Rows from block 4, named by matrix and row number. Rows with one number belong to one channel. Each number is 500 + 50 x the weight over its row's rms, rounded and kept within 0 to 999. All counts start at 0. Numbers have three digits each. After the name is the row's rms in percent of the matrix's.
# convs0: first 3x3 conv (model.mid.1.convs.0.weight, 256x256x3x3), inputs 232-235, a 3x3 kernel for each
# convs1: second 3x3 conv (model.mid.1.convs.1.weight, 256x256x3x3, transposed), outputs 232-235, a 3x3 kernel for each
convs0.88 101:478505495577517465440532532474553520465458518490437472504534482460429481542559608500580524520506463599525494
convs0.89 096:471505517532529514536435466511510532547456496459482454582509438569480493417517522474400517549413511491557510
convs0.90 100:479530503452527429392487477526419433480392540532485482455489499509491383554501537523476462418433482422426490
convs0.91 106:496571543556531390597518452385477443512483632488483510431471466543472488521539443513477601561515582470440500
convs0.92 104:436515542484430524505534495502493512484515442544505505591443531547515511549482451552447578486432441502500395
convs0.93 098:577582482450513529494425408491579496546537442549428554441467478470504493506461515575461535490473465485579562
convs0.94 101:526547487558496481449483474546522515523461445486481533450372530452556487496559541543503459552456466489488408
convs0.95 098:453485520427427519541412551500485531469548472523581485478488449498486509570540528456496472483496414404506408
convs0.96 110:449553504455556460534453506602603368559515536516476504502478562569534522572552538452520609553521455501517524
convs0.97 092:576522473470523540479470539501473481494454491510448485491472436532511484506528507490469450489501503470431491
convs0.98 092:519599501497480454458539594583525545585504440541517557464486512626549503475477550512525495519516446487438496
convs0.99 103:517448482484477473516530417495410453513441458515590475510490555427439526457551572561480489505518536532496564
convs0.100 090:546476548459543487512502508497546467574500455523453498540546516548552496466485567521565531518507477504532552
convs0.101 095:504577525584495511564454506554496496513589576505492478487479543549399516448536498508487543506447498476440495
convs0.102 092:508529516446384536458519520544571526496512561464510498489440524529463504452484523523469462482530455402495562
convs0.103 107:540398596411386572448511513535459486556510497453473543455517443414414449492492518442419455497434444504500563
convs0.104 097:467624512425443538486511578528574563461601536552516494597463452439501534549536571476490551457470437479513462
convs0.105 105:590517445487538422451552537526515460633571521512473559515435500512476441491529568439472459503535463483501565
convs0.106 091:462596428425465450508567529543563492462562545524577495450526512549543433495485540463523605451487526507499552
convs0.107 094:508563430476446492469474478543485510469484551432518494489441532470587468490550431464497545481534548443476482
convs0.108 094:460500460549460528543484515438457509494507547468491540494497479442478484516485546454495432556446542524500518
convs0.109 108:546509474454421451441497494563497458489491445430478442538485480487543443574484489496497464541515472512484504
convs0.110 101:440438436440478477469415498529464454453530499475488516457464475409500497474406446598506546508479476459517464
convs0.111 102:516453426505470477480499570456494479448494444519497501422571579415581547593503599481431484542513396546491449
convs0.112 100:590549438504367458563467545537527502430443540513593506530441513457493497439433496457471537499420405521428385
convs0.113 105:524475572399523530544488506515498532482508475393474507507516424547513458529419483406508473503391482606554487
convs0.114 095:489535562464502457512532573568556591557493589468472496529595497492563447488548459562572490488570485549533571
convs0.115 094:453572507434510579554521592576525500537576530535545474496545537406544526566516484477475493481505530493415521
convs0.116 095:391436545519451478608399523484452489450446540511521468531528576492511518566505470458506528525453535551509498
convs0.117 092:517519509517557515469426438510488497502577506437457470528507484513451433485554442500502542494486424501442513
convs0.118 104:593490450487529389479507463542532579518461576555451491544620544570604468552530592517478561547529527560481626
convs0.119 106:553481540473480506486573499465528534444500503538587534504441496541552546462490586505470478531548573497552470
convs0.120 107:472500444550537512518486539469481491529445476487470571457477448526476449438464464470486515514511498492471448
convs0.121 097:459490452541505520495454518532556550465513528520503519534519429549517475551579460508498495551579435500657525
convs0.122 102:504469575412499486497599492455472487432420526477445535495438536419445571479565420496473514502485409536512454
convs0.123 103:494452419489565467521493392519522540452504545496474501427417531521560533553521483538516541484525637485409458
convs0.124 102:442433467551494530505503524533428529489465439464513467533499580504504488587545472515450412514470547569535468
convs0.125 092:525479454561445485582566568422539466479572432438543499518592546505492515543532540543543509522565546547574533
convs0.126 106:465450422570552429562516442524509528523476433547521536490493538483435595523450420533455534489517456454458503
convs0.127 105:535506449508547584456510406585528458443486469453409535543496430531530480413521475475446411571433475475401459
convs0.128 101:504410452553517532474470559542533499497549547558515446421538425482464490543478536490583471528535490550520586
convs0.129 098:478512484530358501535519549567597515495510440455516538486510525517473538554497499445520446610532542473539500
convs0.130 100:412490493528413466500508509492505521480422502473510484505507442508463466519479516521483447498501527445499526
convs0.131 106:435534552673533502541426490413511463539526447531426503516529473533508476527552578530458479439463474469464563
convs0.132 096:499395335482423519580574524469528483492506504481500543483465394489529465389504484487478469436547522491479457
convs0.133 100:430469478542595480519539551485437572517483549449513545574575455545470472496556514446521533515513553552482570
convs0.134 101:519482511491435440415388492559462466451460459560478515588544462516462489469477408508513515454462430554494583
convs0.135 098:447465559545551566505384556466522548474490514493506531549502578478488532467615488575455513439436531454422438
convs0.136 101:505566494557532541507474474560422371448418493528517535528500497486526514521499500490549463429436424463507525
convs0.137 092:499538511526412522458494623486486491515407429513518531437491488436501485490496493537556599513463547478459475
convs0.138 104:419454512485496518438440464520505462537510465446425476509487508535439505427455461418502544501527527491481446
convs0.139 100:532463470556489568445460441478515412508384489522415497500520519437520525475492518489506562456538549561422517
convs0.140 100:448522553511480584394557552447470505515464558640529519528507459481507570451513558497520569479484516441555470
convs0.141 099:482465483345565536603459522498487480538518509467401520566519528519497533565529505441429495550532472508445437
convs0.142 099:453365402441548510551513500520505596434522514569550549500531530545569517429462439501437493572604529452414469
convs0.143 098:474414544474487614505420529500569538476529545517476491496487479490458552552457551453476446577495445453543473
convs0.144 100:520526463494512513435520518510474502517485535478469463512556586567524490502532522471536539561608588599655577
convs0.145 102:550469396522529542558460630550478572571532530577543475515466492519473402491438377518557543486437517501546518
convs0.146 106:465600491446571573456431445495534444552526564459552495474509504556526561464507481506514492549520445454543525
convs0.147 093:573480450518397543499478466463454561465524464536476514493502522425510464514477560549452429496545498537602500
convs0.148 104:550462519523558511528434491481443443484502509523529540439495489491451517564470510501524653469468529460492512
convs0.149 100:536499455518445338501446493542478468494468458460479498423478522477534513545504432510496522433522422487497447
convs0.150 102:496514545448354529554481424487606533479559457451545474465492497409495492581468553498526485471560498622597588
convs0.151 097:568470664539435451555588574472545550569487565591517508535458495464562465482459491520457439476486520483486465
convs0.152 099:532541537498439484517424577407521505414473486493588562487542444513538488447443470452507471465524539494478501
convs0.153 094:509549566488457479618520547522538590473481530473479525456506478449508456400389484487518442466409486567482518
convs0.154 105:512495526465553400497520571481537451543505435491472511488527580521467435557457503531462477505431558482581462
convs0.155 100:535505448592415521496457428499484586455506433477512438538474529481383462491422524591529603486514500514478452
convs0.156 093:514510434551468512501462404524460497526497588548465446446526456465495543548531518552507597479412525492524533
convs0.157 109:537562465544540496476536559556542611529480546501435430494520499537438513544569580488485581466557541505527498
convs0.158 096:541502543457566534397568502519456478501504483462542485531481472484471439513521558570498455478443450509447543
convs0.159 100:565512550494518530577522511522521478460475404439448390578503502540417521565506577507532549461515537557563545
convs0.160 106:470537504490554588484520553571448501474444522480427434582480434463535530571510494480415506449524507445435497
convs0.161 089:480519445471463471538518442548575502405484519456544508446518567469519468519361508418466549491531496505510562
convs0.162 098:477485445470487587497498379503468480445548533565567588473518561507541433398519483484459543540523577450485537
convs0.163 104:602375550542590574517405588529489546494430441519478538552460467416510543497444507531476507465540532458401495
convs0.164 098:539526481458453527536492599486442488353473455591488590430575575461529513562393450525413485510571529462452481
convs0.165 102:476561495526534480474478503521480576484531523526432458503515470478444438452445569481449443519510518444460583
convs0.166 092:442396433522428481625479433494552482469560505522589490511534442578473455632496490525422401509530495508459471
convs0.167 104:486404515527389451415331536460464539410404483541511504525509440454480484489489488534553523522433497507519478
convs0.168 108:510542465440526484519548555553530494534472440566541566490553399479472485445428476387464465546527485482419430
convs0.169 098:458424500445472425545481493462497532500463484528467468581478566525445516563476479520480540529546588610502530
convs0.170 099:533539437511504463524465537402475535498448446509500493428391502477428470538504495481492459460565548507517504
convs0.171 096:485502534465553568368456434524518496489414424406396435503423556519483535493499524490476450599498586440466541
convs0.172 101:445527486517533583473583453468440469473498431469404449493475521466473369513486508536548469604494502534475550
convs0.173 109:501555479484497379485579493473565497437437458509430515453514453389508464494540474551546460458475397456557446
convs0.174 101:525440518515526429475564673504517519530439425525526530523437536529529438452554507488446431445408482486495492
convs0.175 099:481531577476476461480460409516478466470507484458565573458462541395534555490498492468546453553542506440507455
convs0.176 094:558485526455487520441430351517507466424425470448504525486494466531474540532485468502475507506493572520454518
convs0.177 104:541413509477383502444479507408490470550572535457505438542498561519423486450570477479560484479527569500527557
convs0.178 101:522538411543401489511433472434522483498533461517449499520524516508618469528491513508465516437467457473514428
convs0.179 104:486475574430556636522501455491444483491528548459537598602567430603568567467524538478401547481539549445510508
convs0.180 098:462468488483478402532468522504544456406581530517509399458559527487485527465511489494527439480530564542494532
convs0.181 101:569601472498538377485505504558485511566589482432482476506486436541444465526470439462479522505488412509487539
convs0.182 098:456436429569491454473515415589437454511478483439476517485538582434509475477501505489443486517498518460485462
convs0.183 098:424506434449458565437485577449458416410426470398451442555493451550509525519462566491489489513539527495516504
convs0.184 093:495563523476540514393557610556472482504509446456520457496512508466497490475557376464475475423483531457519475
convs0.185 101:462472533485435499452571485426510511375429557579557465369471495548502488447536459485545506575467488496498515
convs0.186 108:433461474421585538526457429487498479498547402454548560486536485510512541471473506514463525544543479509481606
convs0.187 107:480503493437553502464472536559507512483429539487477466489532544422510459470587491519482413509448513543599488
convs0.188 101:366438522538483427513522520495559604494620456469444492508515545424420484510486497463513535500508500557480530
convs0.189 103:489444541466488527546472416486501406580521538567444483481539494512504527501497490500526489529515476496505484
convs0.190 105:487488429488604509583641467488386486501546538570530526464512422492525502524471473550554471491521494483454507
convs0.191 098:544527447488558501449485530440460487538487512471425496478480577585618562465459563537505495547552582519566525
convs0.192 101:470469471442483433374497533584488526495489463478492510480483522506520567455439484488529465515554509491486409
convs0.193 104:487487466524506433396480448485494476454520482431505508450478593573477481461451476442528497477489571530494506
convs0.194 097:449540540407541620441466511515550511530541499479517492410418500506521565487506488534422500507522468530538565
convs0.195 103:459525487527508398449502471407421491500377491448505427500458556473518447567597491414467552502383532389481413
convs0.196 097:616511437452470444517467330507514595482542460551525521576458475498537474562449542572482474594487424624520619
convs0.197 096:419431637471439506565536460503550530451509608533538527504522449515517577479449539488496541537442592529557623
convs0.198 094:484487517532449486481594546557506575498431508598565589448453493461461501470409395492502455531480370469410467
convs0.199 094:543528438472482427445436479510527528554574498498529526530468589490522543497470536507468556444480543502431562
convs0.200 098:452458484439426487478513503548475580454537417519422442499524645536464382507548500479496554436440468509469442
convs0.201 096:451483451468545529501424448490495462574503492497457494481575377526530491532513512477533513490518503494460496
convs0.202 088:510556417558461545466529471556550484469428455400458417498470473510552519496529501425515534459464495479573549
convs0.203 095:465423546495538574544459487404506436511488474515452510534541528473407469527508541510479534534486469488531495
convs0.204 104:463477547514418480503557532496510513598471424584463517370486512494553407475408524433610491525511462528391443
convs0.205 095:547426572536464548606532412501449499523453466547547506521445546441480537455423421509493420510455516472552558
convs0.206 108:477458451495500527537492540474494528535554519598499530484439471502492510556473507548489497464464537464520503
convs0.207 109:567491586496484574503615499531585508492519592572513507479526463470515415541434494535475371568517410530412606
convs0.208 093:452498508521482475480513405600495528497481506517515436532547409475455447554532410526459459547489506508615463
convs0.209 097:462517522539514550456499448510436479451592547523516459473469476557471454487459512542439476565522381557405475
convs0.210 100:439559484475550453480513532497461510530546518573459501518480491461511528485486518491528484442434407580528484
convs0.211 090:474539521520541507475521443526535492481397472456499506517450458396514515466461489506453513475523549531479567
convs0.212 111:548412472538592478580433524555473488592465445463440458575475508451576421539595477547441446446539519477428548
convs0.213 102:485487477468500460486570453558505498588434494575460523473471536485588527519561496475448601464543505504532505
convs0.214 099:533500554387549511458561518482546576520491530514609581495522462487573602448350533477486464463538432485491516
convs0.215 099:452452562451545463561468556450477502508522500463451450509489440511492534476365596552605520502585542535429461
convs0.216 104:455445532476547523525531532514459480484473430473535526462509505504540576480448578480529531429566514543443485
convs0.217 100:472501458551439461481443454529548505525456561506424521494452553473547458470490453554441528514493544570604525
convs0.218 101:517506470539559581407526541457429495535485466465445532537498589438461536487526398567514444470565455450445470
convs0.219 099:495584500528466470497444593497429528468530610459488452507531470389472402504425418491463537464573499520565376
convs0.220 100:476478473549492547490529538559474464570518495539410462497520576580358498436557550437489517521463546538578512
convs0.221 102:465483488520470606449582524496540583558537589561475534491488537578515577512522502507562477526464442563589512
convs0.222 102:441425507415469490421454381479550542530564541502532506582502514447515393459454442474483550455554596510488448
convs0.223 097:464429504479425470446468432455485464465477453605480471413436468425441494483498525576545517490474530523494455
convs0.224 098:578399367529532465454499385498430533443505589470551457442453548478463429447520510506479484456507576525517489
convs0.225 108:451433454427507512440463545460541531431476538538436434398504450488528489531519479461491632542523623539497443
convs0.226 107:502484531516408454502515451504500490527485419549519484543560445569505410581605502510534441453472529586571426
convs0.227 107:540466480434491426454535493518460443500498479521531438541568453471541604452524466471505520465458447471555516
convs0.228 095:571545547524552519473478490407480546566569535521497431527506574371456547477509494452536551583475508467474501
convs0.229 104:492476460503493586433459501533484530467533496458473478539441520450479419465465492513431598531483539417551543
convs0.230 099:488498482576502544483511564461471457534603529534562554569553527549406426474415470479525471498446491445407571
convs0.231 098:505549491394530465473408522467503409510593507555452455433445568409431488555521538480414451502527492438573567
convs0.232 101:517620425555464464464431502455424534449496469438494527520534465457439428523547498521473505468457416436486502
convs0.233 098:482483556546474568556499544570563542581529561508584542508591509488567469525521611458529519508456467485532497
convs0.234 093:514572479465497442438576512478436548531518437629550550459485428609491529499518466484554529519518518481462472
convs0.235 110:524479430467509529475441500503503510447534552545547501456494496541547548546537465537485563534511444578557509
convs0.236 095:447437476544495485549568480506513475530551508572486483476535523526476467450442510469409392475544423526436520
convs0.237 097:659524545472442464462452489460488512446439471456502487446483487473545427492605443470478394497522530508473467
convs0.238 111:516575525573494509535437447565510558435491531489492492514453469549512506532564584430509568508541480534468453
convs0.239 095:426511617443493504544471565529564493507430435564461430527443608524459458542408497441489453410512467374475483
convs0.240 102:548520532464558486434469515540529498520476533557534522466437409474425575419405490561488469463468469444479491
convs0.241 099:483587542395408481512507517543466503509522502492544442450506544519524549537533593549574569545557586510570545
convs0.242 107:458485478564566556521470602510474593544544508560538536447479540497517452489514494530528506477509424521512473
convs0.243 089:443585483518615494568441471517546578518554473526439526529567518546468534464433454496517533465443466548559517
convs0.244 100:548476388579542484496469493491494527525537500510549529492518551529505508396497440464603480519518480541491405
convs1.88 093:591496472584534472557470453498503444594580479501483412481581465464486530583531463489511497488526517474546521
convs1.89 080:488407396485520472485562485513514529568581472551618538513370474469500399584549471491555463474611473404422485
convs1.90 084:537507519505422494545545471459508503450476445549570527526584546409576550515507432557578500447523382549551470
convs1.91 102:553613515474412553596578549464539495536537553527557474508489474504425424496460485527494478535464539503459524
convs1.92 104:471471627497425596454477482438585562500502445428564498472582458446496468496492504430502611601420562515491578
convs1.93 103:514539464407488437425496513462483493521591552588535563555452467557522519501441502597473482598473417537525503
convs1.94 101:507484506469489597457473525439558411474539475509541508440478429471502557427489465576547495422484523531520494
convs1.95 103:601413532483532432476544594560600469455529471531456529480485558512553426508526466452451581489493471568502526
convs1.96 110:455514449496482467476606491488381433486506553449535533438445504488501530581477478552605456482552472489518553
convs1.97 105:506531458482526456452590548472433513530443531444539569528407618517480463560515484447492414568541520539505541
convs1.98 089:500494489554491517458582481491545531534523481597594504479491492382391397484479462468540528526536509521519454
convs1.99 106:480429516520515529504586549551496561510549453527530517431494497453472359425398540528477452467494420452538542
convs1.100 102:456515517522466452488511573531467545564592510562568574384465468496499497444345493496575483457500473488538464
convs1.101 097:493491496564462431551532502522547465544436438483551604482521520389481426534565527519528439531582436462475579
convs1.102 090:503429582524496532541506467515416466472454442525443500476455463491400539438411479512439533453491519460508597
convs1.103 114:444431515477372576506440472458520466425466397496464535459537482516581430508520521477537524561459539524489438
convs1.104 087:449550534522526508598522445482509589500579529558509540482540547499487502489450538559561450549482402443482458
convs1.105 112:565437495479497400531600521489470560531502595484481530592562403497455399537507530481439474514359387464473522
convs1.106 104:533490433532428483630529505551572463468501478504507494524466458444428486434564505533389454515477425536541522
convs1.107 094:484508497502505568433547474454481492534476521468637569549375387481379432508457590519509548554457495520449556
convs1.108 090:498496489489567590435563551484381464499540483534513538509440337504441571502488522538595560438493498474513528
convs1.109 101:527486488436550438458453448498459477445524363457427571474412405468523511527522536463459545417519545526595535
convs1.110 092:553457618537488506497494587480520535511544450566597441506527514461587534504564551569563481528482507476490501
convs1.111 110:532538556435613453557492508483447438514478480475445636551560529501506485470572524589490598508523554546568547
convs1.112 088:473478429401424420527417510604561544556497555528522475535575528495499482544489468469444548425575447485505508
convs1.113 101:542544451518491445545505415529465543551545413500514513510482409486479440503519485527461487424538476500460494
convs1.114 101:547401462432562538465602498527506453501571483574508440433555460512504440480437472503519542495508424489562450
convs1.115 080:489522465535521578506481488542444477602478546561504424456381398502380426478464460532585451461500358432508429
convs1.116 086:546515493549629495551560454481472495570541448571571430448381488498504451487401487444515478521499450513453537
convs1.117 084:539628599462526490453519463616626582540507573516494486403450425526448478549457541499539454431485547544564590
convs1.118 115:564487566506452497475554632540459437384524457432480462568493510531390471457554517533515526505577466407600568
convs1.119 112:473467522495549473501478466567407481604467459513460603506514527519536399480481488592581466530449433493503579
convs1.120 104:554498512522391463450553588511489554472536588436450458529490468607498483571530469514500547624480550537404480
convs1.121 100:373562508421464478527495435518535523499614422508547446481486462426444446474458436519556528452516513487463425
convs1.122 110:491566509550540387565583536512465415525551489552480502528586537491470466450434473546472488583573496478450461
convs1.123 107:511442456478529460566468532548464524513424512477453458468467476507530536532557632427440432456458575520407460
convs1.124 111:528429435495543565586479624493411461534525518522566481442557527555525496478448535575436511612515510521466455
convs1.125 120:476408457481428484484524560445423476524444424503450482527481569457539484480571464565513566548530509567562625
convs1.126 105:531407502542559503503525447514539478449500446515494544503475489484575512484424454586531517530520481483405481
convs1.127 098:507507554551442565510488476524621509424445452425509564469485505484523541474449573464547460512546491517519549
convs1.128 105:458485536500514493508543511505518531548483518500518572490505507555460540502585499465540585455488437525497503
convs1.129 107:466580519464505436530572479489550534430442512523566523367493548485409506399407464535472480501492431569512455
convs1.130 099:502448557388474516578492586522531452537553472535606487494519539466495434506488502510562476486593524437550419
convs1.131 082:505486532500486573506505528497487487538551473661569435522438419534558516572482478498506463548552507502504553
convs1.132 102:429541511494483542469483450540464404546480487519491513483519416530532520469411500527480468523462560528576518
convs1.133 099:497505512470472529455459488495551539533573626486536551519565513499511472541488527567540541586476507491475483
convs1.134 087:508536512556498473571526465536523515444503407468461443520538459477584444511410485549478533453598598526490546
convs1.135 107:428523558574534506569548449577530489509476479512524565533435484492473478552447493476543463452533503560527519
convs1.136 085:522524507465547350479472523513551559529532599562454467527521486336420503444542559470533485453534525447514494
convs1.137 090:545560471488525516576508427506515499473448561493504511449492516503540521512445464494475514512561572528486475
convs1.138 103:535494462502503568560552497497578521571600510526494555492454401480461535556615504500569561472433473614477454
convs1.139 093:565515368499550468508587457466503480501435449486492532493585475431461526503465561513430471446465458456483481
convs1.140 095:588576495487530507510554462503566505502415509537517497510515513387420460496452461542551454509502484533565469
convs1.141 094:509492482537511463472581515565485545532608429477506563505514402500507565491539465566579495447554469554489579
convs1.142 104:506504462500532513541566513476487482495486465509433556485449465517564504487408474545455553490483511521477444
convs1.143 089:556581483478612475499508534491444478574492464528517525485510520480415437488496486503451412454578518469521497
convs1.144 114:547540514432469509584514533526510478494467466464423510539522526511424530451500504537594537559611521585524524
convs1.145 098:470443469500484459482407400571592533572565434481434485476499525561445424429531420520366474494454455487435439
convs1.146 104:524489455533551514510565504542578553586539446499507482511488504511569469535484461483359397455573416508478427
convs1.147 091:504442470557566506539541513468467477518506575451541516474566412484448471480560533531472488458464505466460472
convs1.148 110:472436437425445404476511501448500419506441533573490477527534512480529410589538384559401555543483589529512476
convs1.149 088:547493568482594492532562478568488509512468532525571505630501433430412425527471455491445532545442484480530513
convs1.150 109:524511440518505449458475553417375524482453541535518559505488489558511491411508445519546485534550510432503469
convs1.151 104:529519533478443486544405530577551488510576510452456522463563487442524453476451442474479489422369423509486489
convs1.152 098:536491454526489428473451547543578510603510489478411528475554521497447419530430475472456460489502434519555478
convs1.153 083:518482445510449556482565586550456498532519526567523487494474440494449465515407484488638578438639526419457385
convs1.154 112:565580561555464481575482565481395380525545475595533530522450468571481521405509506596570481539532504505485614
convs1.155 111:600481550508495470458507545474538399516446408509451574569470477562486476543556347481589474515577512555453563
convs1.156 079:492526519467486516490539479580520515577596582504518549462436440544393475443440492523605474450540455480566452
convs1.157 113:546521554534490564522425547519459497477404541493556463540426445497492481541488452470504520520513453389577568
convs1.158 102:483432531533516518571535523440460525539487540530574430486517450536417521448489501501466571521514565415597483
convs1.159 114:477487470557454551535520601539525521547437517440448523547546556509534521530515498548545583537558478537529554
convs1.160 096:525556564608477514503621551532476515462517485515564468470481491509552559530469456535630542499566460475549438
convs1.161 106:531558489497462531579427457595558540572498419551527500457479494484469470450413511551559405453560468547535433
convs1.162 106:528525545523491470497573513554564508513555514421512527434470460494440518475524515499503450539549477555489495
convs1.163 101:529517521523498505555535520497443417655541568502551523467427372574548410506505532577549516563606513468568438
convs1.164 088:466418461570487469450481503557516409492487473465487442551429434416401506400450511455550442419512491438474583
convs1.165 107:512502496485626528519450525525616589562539503528631459488458487582515497571491449537565418487499461525538503
convs1.166 104:489541503431506502586435479514566429534488461482582460466481432477556422485466465535474452523500430488598506
convs1.167 092:485544517478548435465416494455499549456476650490515428555491596535608519488536517505555495428522567507438548
convs1.168 106:576474463522499490503448531479445423467477518426527611476562592512475452484425501486435491475502484555465462
convs1.169 093:458551445502454474443497579505421480533500538549556464506463457405427603391447573589546466511483406491427481
convs1.170 082:561489553453501497480569547461519471489439505494537528496469545582539486567528486528563587410448550465553508
convs1.171 082:555598455458645577541502501528527423499539445543513437476433431396497422510531511545597549406545513568521482
convs1.172 108:484432507470539469485484516501556528532487446441513447483412486555467468464497502503486459491608434490542469
convs1.173 113:522461434474501490503421478449463434512398520502556560538497492525487473466491432498534513513479425536538508
convs1.174 093:500506507436518502438498461510495544453557539503476482521461462477491497462454438477570514493545463496462475
convs1.175 104:436481633566430442550547436442475425521483443547560524432518490536517557377527409537563533460549450558433436
convs1.176 081:531535465486457519401492451474502438474603454507494507437447402500449378470393433452599501396629543454531413
convs1.177 099:549469526537414572516556420505551512547516495639495512466463532508542485526498455509488410533402438427487420
convs1.178 092:536586485527472486513552571528464521463335412453552529522376496579546533499560494549626528463470495515436582
convs1.179 115:455470501482447528438513591485537491505505411550479464432493549503444516458521557515518467477536492568526508
convs1.180 103:522526453571510497474462438577502512395534456514501536460571456466491382442511434541539524478486487465465530
convs1.181 095:523466486491418559509503501479475500456500524433530485547535447618381439532537509470509477474456532447355524
convs1.182 090:548386489586454502485485535533500540558523553552641558511517476537444512460401479465547490549503532549623502
convs1.183 096:447537553523479547469553551474426483584514516535574462445551458526511479551415508479463513473477471502464497
convs1.184 102:495449512555436533597585459467567486449513566420610517423497513450507450468427488387468466482425524450572487
convs1.185 096:483489518485500475556613482533521447555461450595559473520531462487461346487558465462561469522582493387563558
convs1.186 106:431555498521511533532426433572647501507464514526441476539494472470550507535490404545561508483497545440553445
convs1.187 107:457538611439524514543550486471434477475524460594586454563528497514546592523587452518532448468570449504572522
convs1.188 100:574541541504531482586503488578508551519573577459504521483432478322463431518596496519587548522421444505493445
convs1.189 105:518454512440468485516505491572522491452463499532508562485410448515506546486439470538513522506441439596547531
convs1.190 100:506478438449557570510469501521568541533557500482573408560489495503449394553507455525468426466472518469544507
convs1.191 102:531445477553559513518523598474526505484520586425599595501517488495462493463628653524564475576570521503435486
convs1.192 102:478555527535562486421457521488467508401479424551506579582522422432615499537449450473527580489538528525498518
convs1.193 111:443466516514532389593541445500409461509421467478447510537511483508501558470408457581551533546455473525490432
convs1.194 103:481387572452359464539526479572524433403431504527554560388498570434526439535579556460494468439381473534477557
convs1.195 096:533529462546388483508436554455469496529487455468496459546527526592548472493506564473531566514561587538483552
convs1.196 100:476519512546485475602514499558525530522530590509569556482467488485522569481412509490451492462448412468502462
convs1.197 102:581560376449473577532550505487430502510478590505576493446458453532451404466361440530521538596511506468503512
convs1.198 103:457462457407464474529410537527545442424505448534553488453598521444427416488475476620472530529500512503490449
convs1.199 100:485476473462557497452466505426477514490531567563475571488438479475502547544417480511531420548537491519437500
convs1.200 082:518496470515519513533569500513544497535482475542449422457448503424517480496613498479503422461513471477434466
convs1.201 096:581534500497695446571524514530507510512514422452456516551474493421440425551537379447505465515530405504526475
convs1.202 093:466497510522561500496493535497493504546467506511540536462454456510417496457379493510573463550490441495467490
convs1.203 088:571491456561413474444446472568607485523560416496540540475490483450473541416468462517486480509499378544556498
convs1.204 100:478490364505461424496462437551492460458503468455527473469480467511536482534464554475535535484462507483508538
convs1.205 101:519426465548488460572561568558579513527480394552534473491525524376451472508449579529487499479511463529548503
convs1.206 104:465481556480447508593491537545492540531367481437437525528519411531497525498531528523459452495419406557532484
convs1.207 103:482483483457459523499584530445482537456421599430511530505500604514526606516461470458551487472514577494439557
convs1.208 090:470472456431529546486536511539548536537522549455495500441343400363406454397482579533443471430531498457493435
convs1.209 094:548485545536597498531486430493444415474564487567540410387413419590511570464490522523553472518552537489442520
convs1.210 087:506560594496462462442497578548448466474500478534597500472492469493512483529480450470515491599605600494515529
convs1.211 104:516443476526547494552585543529442522530509598572565515507422486481475496478471493527428570482431529515492579
convs1.212 108:518509530508500576540545452486511467516508398519504411404512496478547517492594491512514540490466499459513550
convs1.213 111:434464587447475583558469472341512493407611506526609514563540567530546532404481394587528544551540532556568455
convs1.214 094:490504513569471536529531530500553530473467421550449573458579472497491508486486601605593547595559490537574553
convs1.215 108:502512504520401524543367464503486523526601501467570483520471448534524529508543452473522463504558479507494542
convs1.216 094:540537496545579579494558562485512452478464417464585555449429406438564546506553473514587481434470603431509439
convs1.217 108:496493443432443414547539505523539459444467430494594543441464462464406510484497545621594512538553477495435516
convs1.218 101:446473509517485568431460500554498583441498521598461493573525436539467515460472469606541596530407484527461503
convs1.219 102:400423484439438457482471477455596446368607483464558598515405491522456538453469420481452542437443442534545581
convs1.220 094:496459507510418496479434401507529511502530446496595519485528532343457467567522506507436547452382468480518376
convs1.221 100:499488488485459513529626588504520497525524482491503511554517422473459477559514489521418597558462508502487443
convs1.222 107:523564496521518518465509533462504500533511449527455557479460457546580414501491393616477476475569441519512550
convs1.223 079:507530533426446551480477430541498570580508475543416399492551539496593489524442585470470478423476491530493495
convs1.224 104:487516564521475551454516462486451482436493528513436562556495539472504555585477499476501566600445453575485478
convs1.225 112:519530566555504426536484457428494483481496456453450573541485520538501478575488421537505506505517438488471528
convs1.226 111:499407530539530425464530533453505487520438382552493483546537452497542397443442508564432499498533592508639610
convs1.227 111:497489500436430527524509501481502456486493483496492363456536506408582470561577515523483444546544523484411521
convs1.228 092:596507527549485499519510501553572526600544544603558534434523413421537499540512468590484501507445511515525420
convs1.229 085:557576580512490399533514567547459556442581584497565527481480459496535565518482528434473611439565538526490581
convs1.230 096:575480438501583399545471428570576524612536471485430504533533466499571436553515505404404482593464450550574465
convs1.231 094:544544464469477508534574523482451542530558487505606489519499314414471366420521523528608551503569452462499440
convs1.232 087:568518535512517506552493453575527483531518406457395491430428533519613580438479512545437457456477481554541439
convs1.233 105:500609524528535471506570530546493506503500469527595586447467429484593495493502452494496505440514561531512594
convs1.234 106:582519412526500521544469568450494485507549604489482474475401447499444472486464471524445534526477505489459547
convs1.235 114:460592438500565548438435506480499385513475416572571527486566515539465508552422513456511611486493525408534437
convs1.236 099:484476575491487495499547529588505507524537445472559506434396499511564494416558495510509489545485493538561560
convs1.237 096:554514539519526488491566542504504496415503486435527472522554488536565430474525531508447547472438538434462573
convs1.238 105:479518550525447464591568568512477426607568443500537445497497506451480514593579471435585511480487419533490518
convs1.239 092:447547426453439463519501582413503472492507559551490542537521556493465486567344447480489492527509508596485449
convs1.240 101:466489525537496429503552499519566544537623482484579437495474450512487559540542459521451466544431447461524473
convs1.241 113:463452514478469414526523465508444509492455572420466479589513479618579549483467504557502503520514454540620654
convs1.242 116:499435393450513492375459479516331538541482591515463522511532526601540511526538556449424425558508597480564539
convs1.243 101:474465581557564500467564470472536494570503531576599495501510423374475477485474487502512563520369498468559480
convs1.244 111:534534433405429478488418517553454471527463462548463547484442488477534444554578451418508542496465492455541498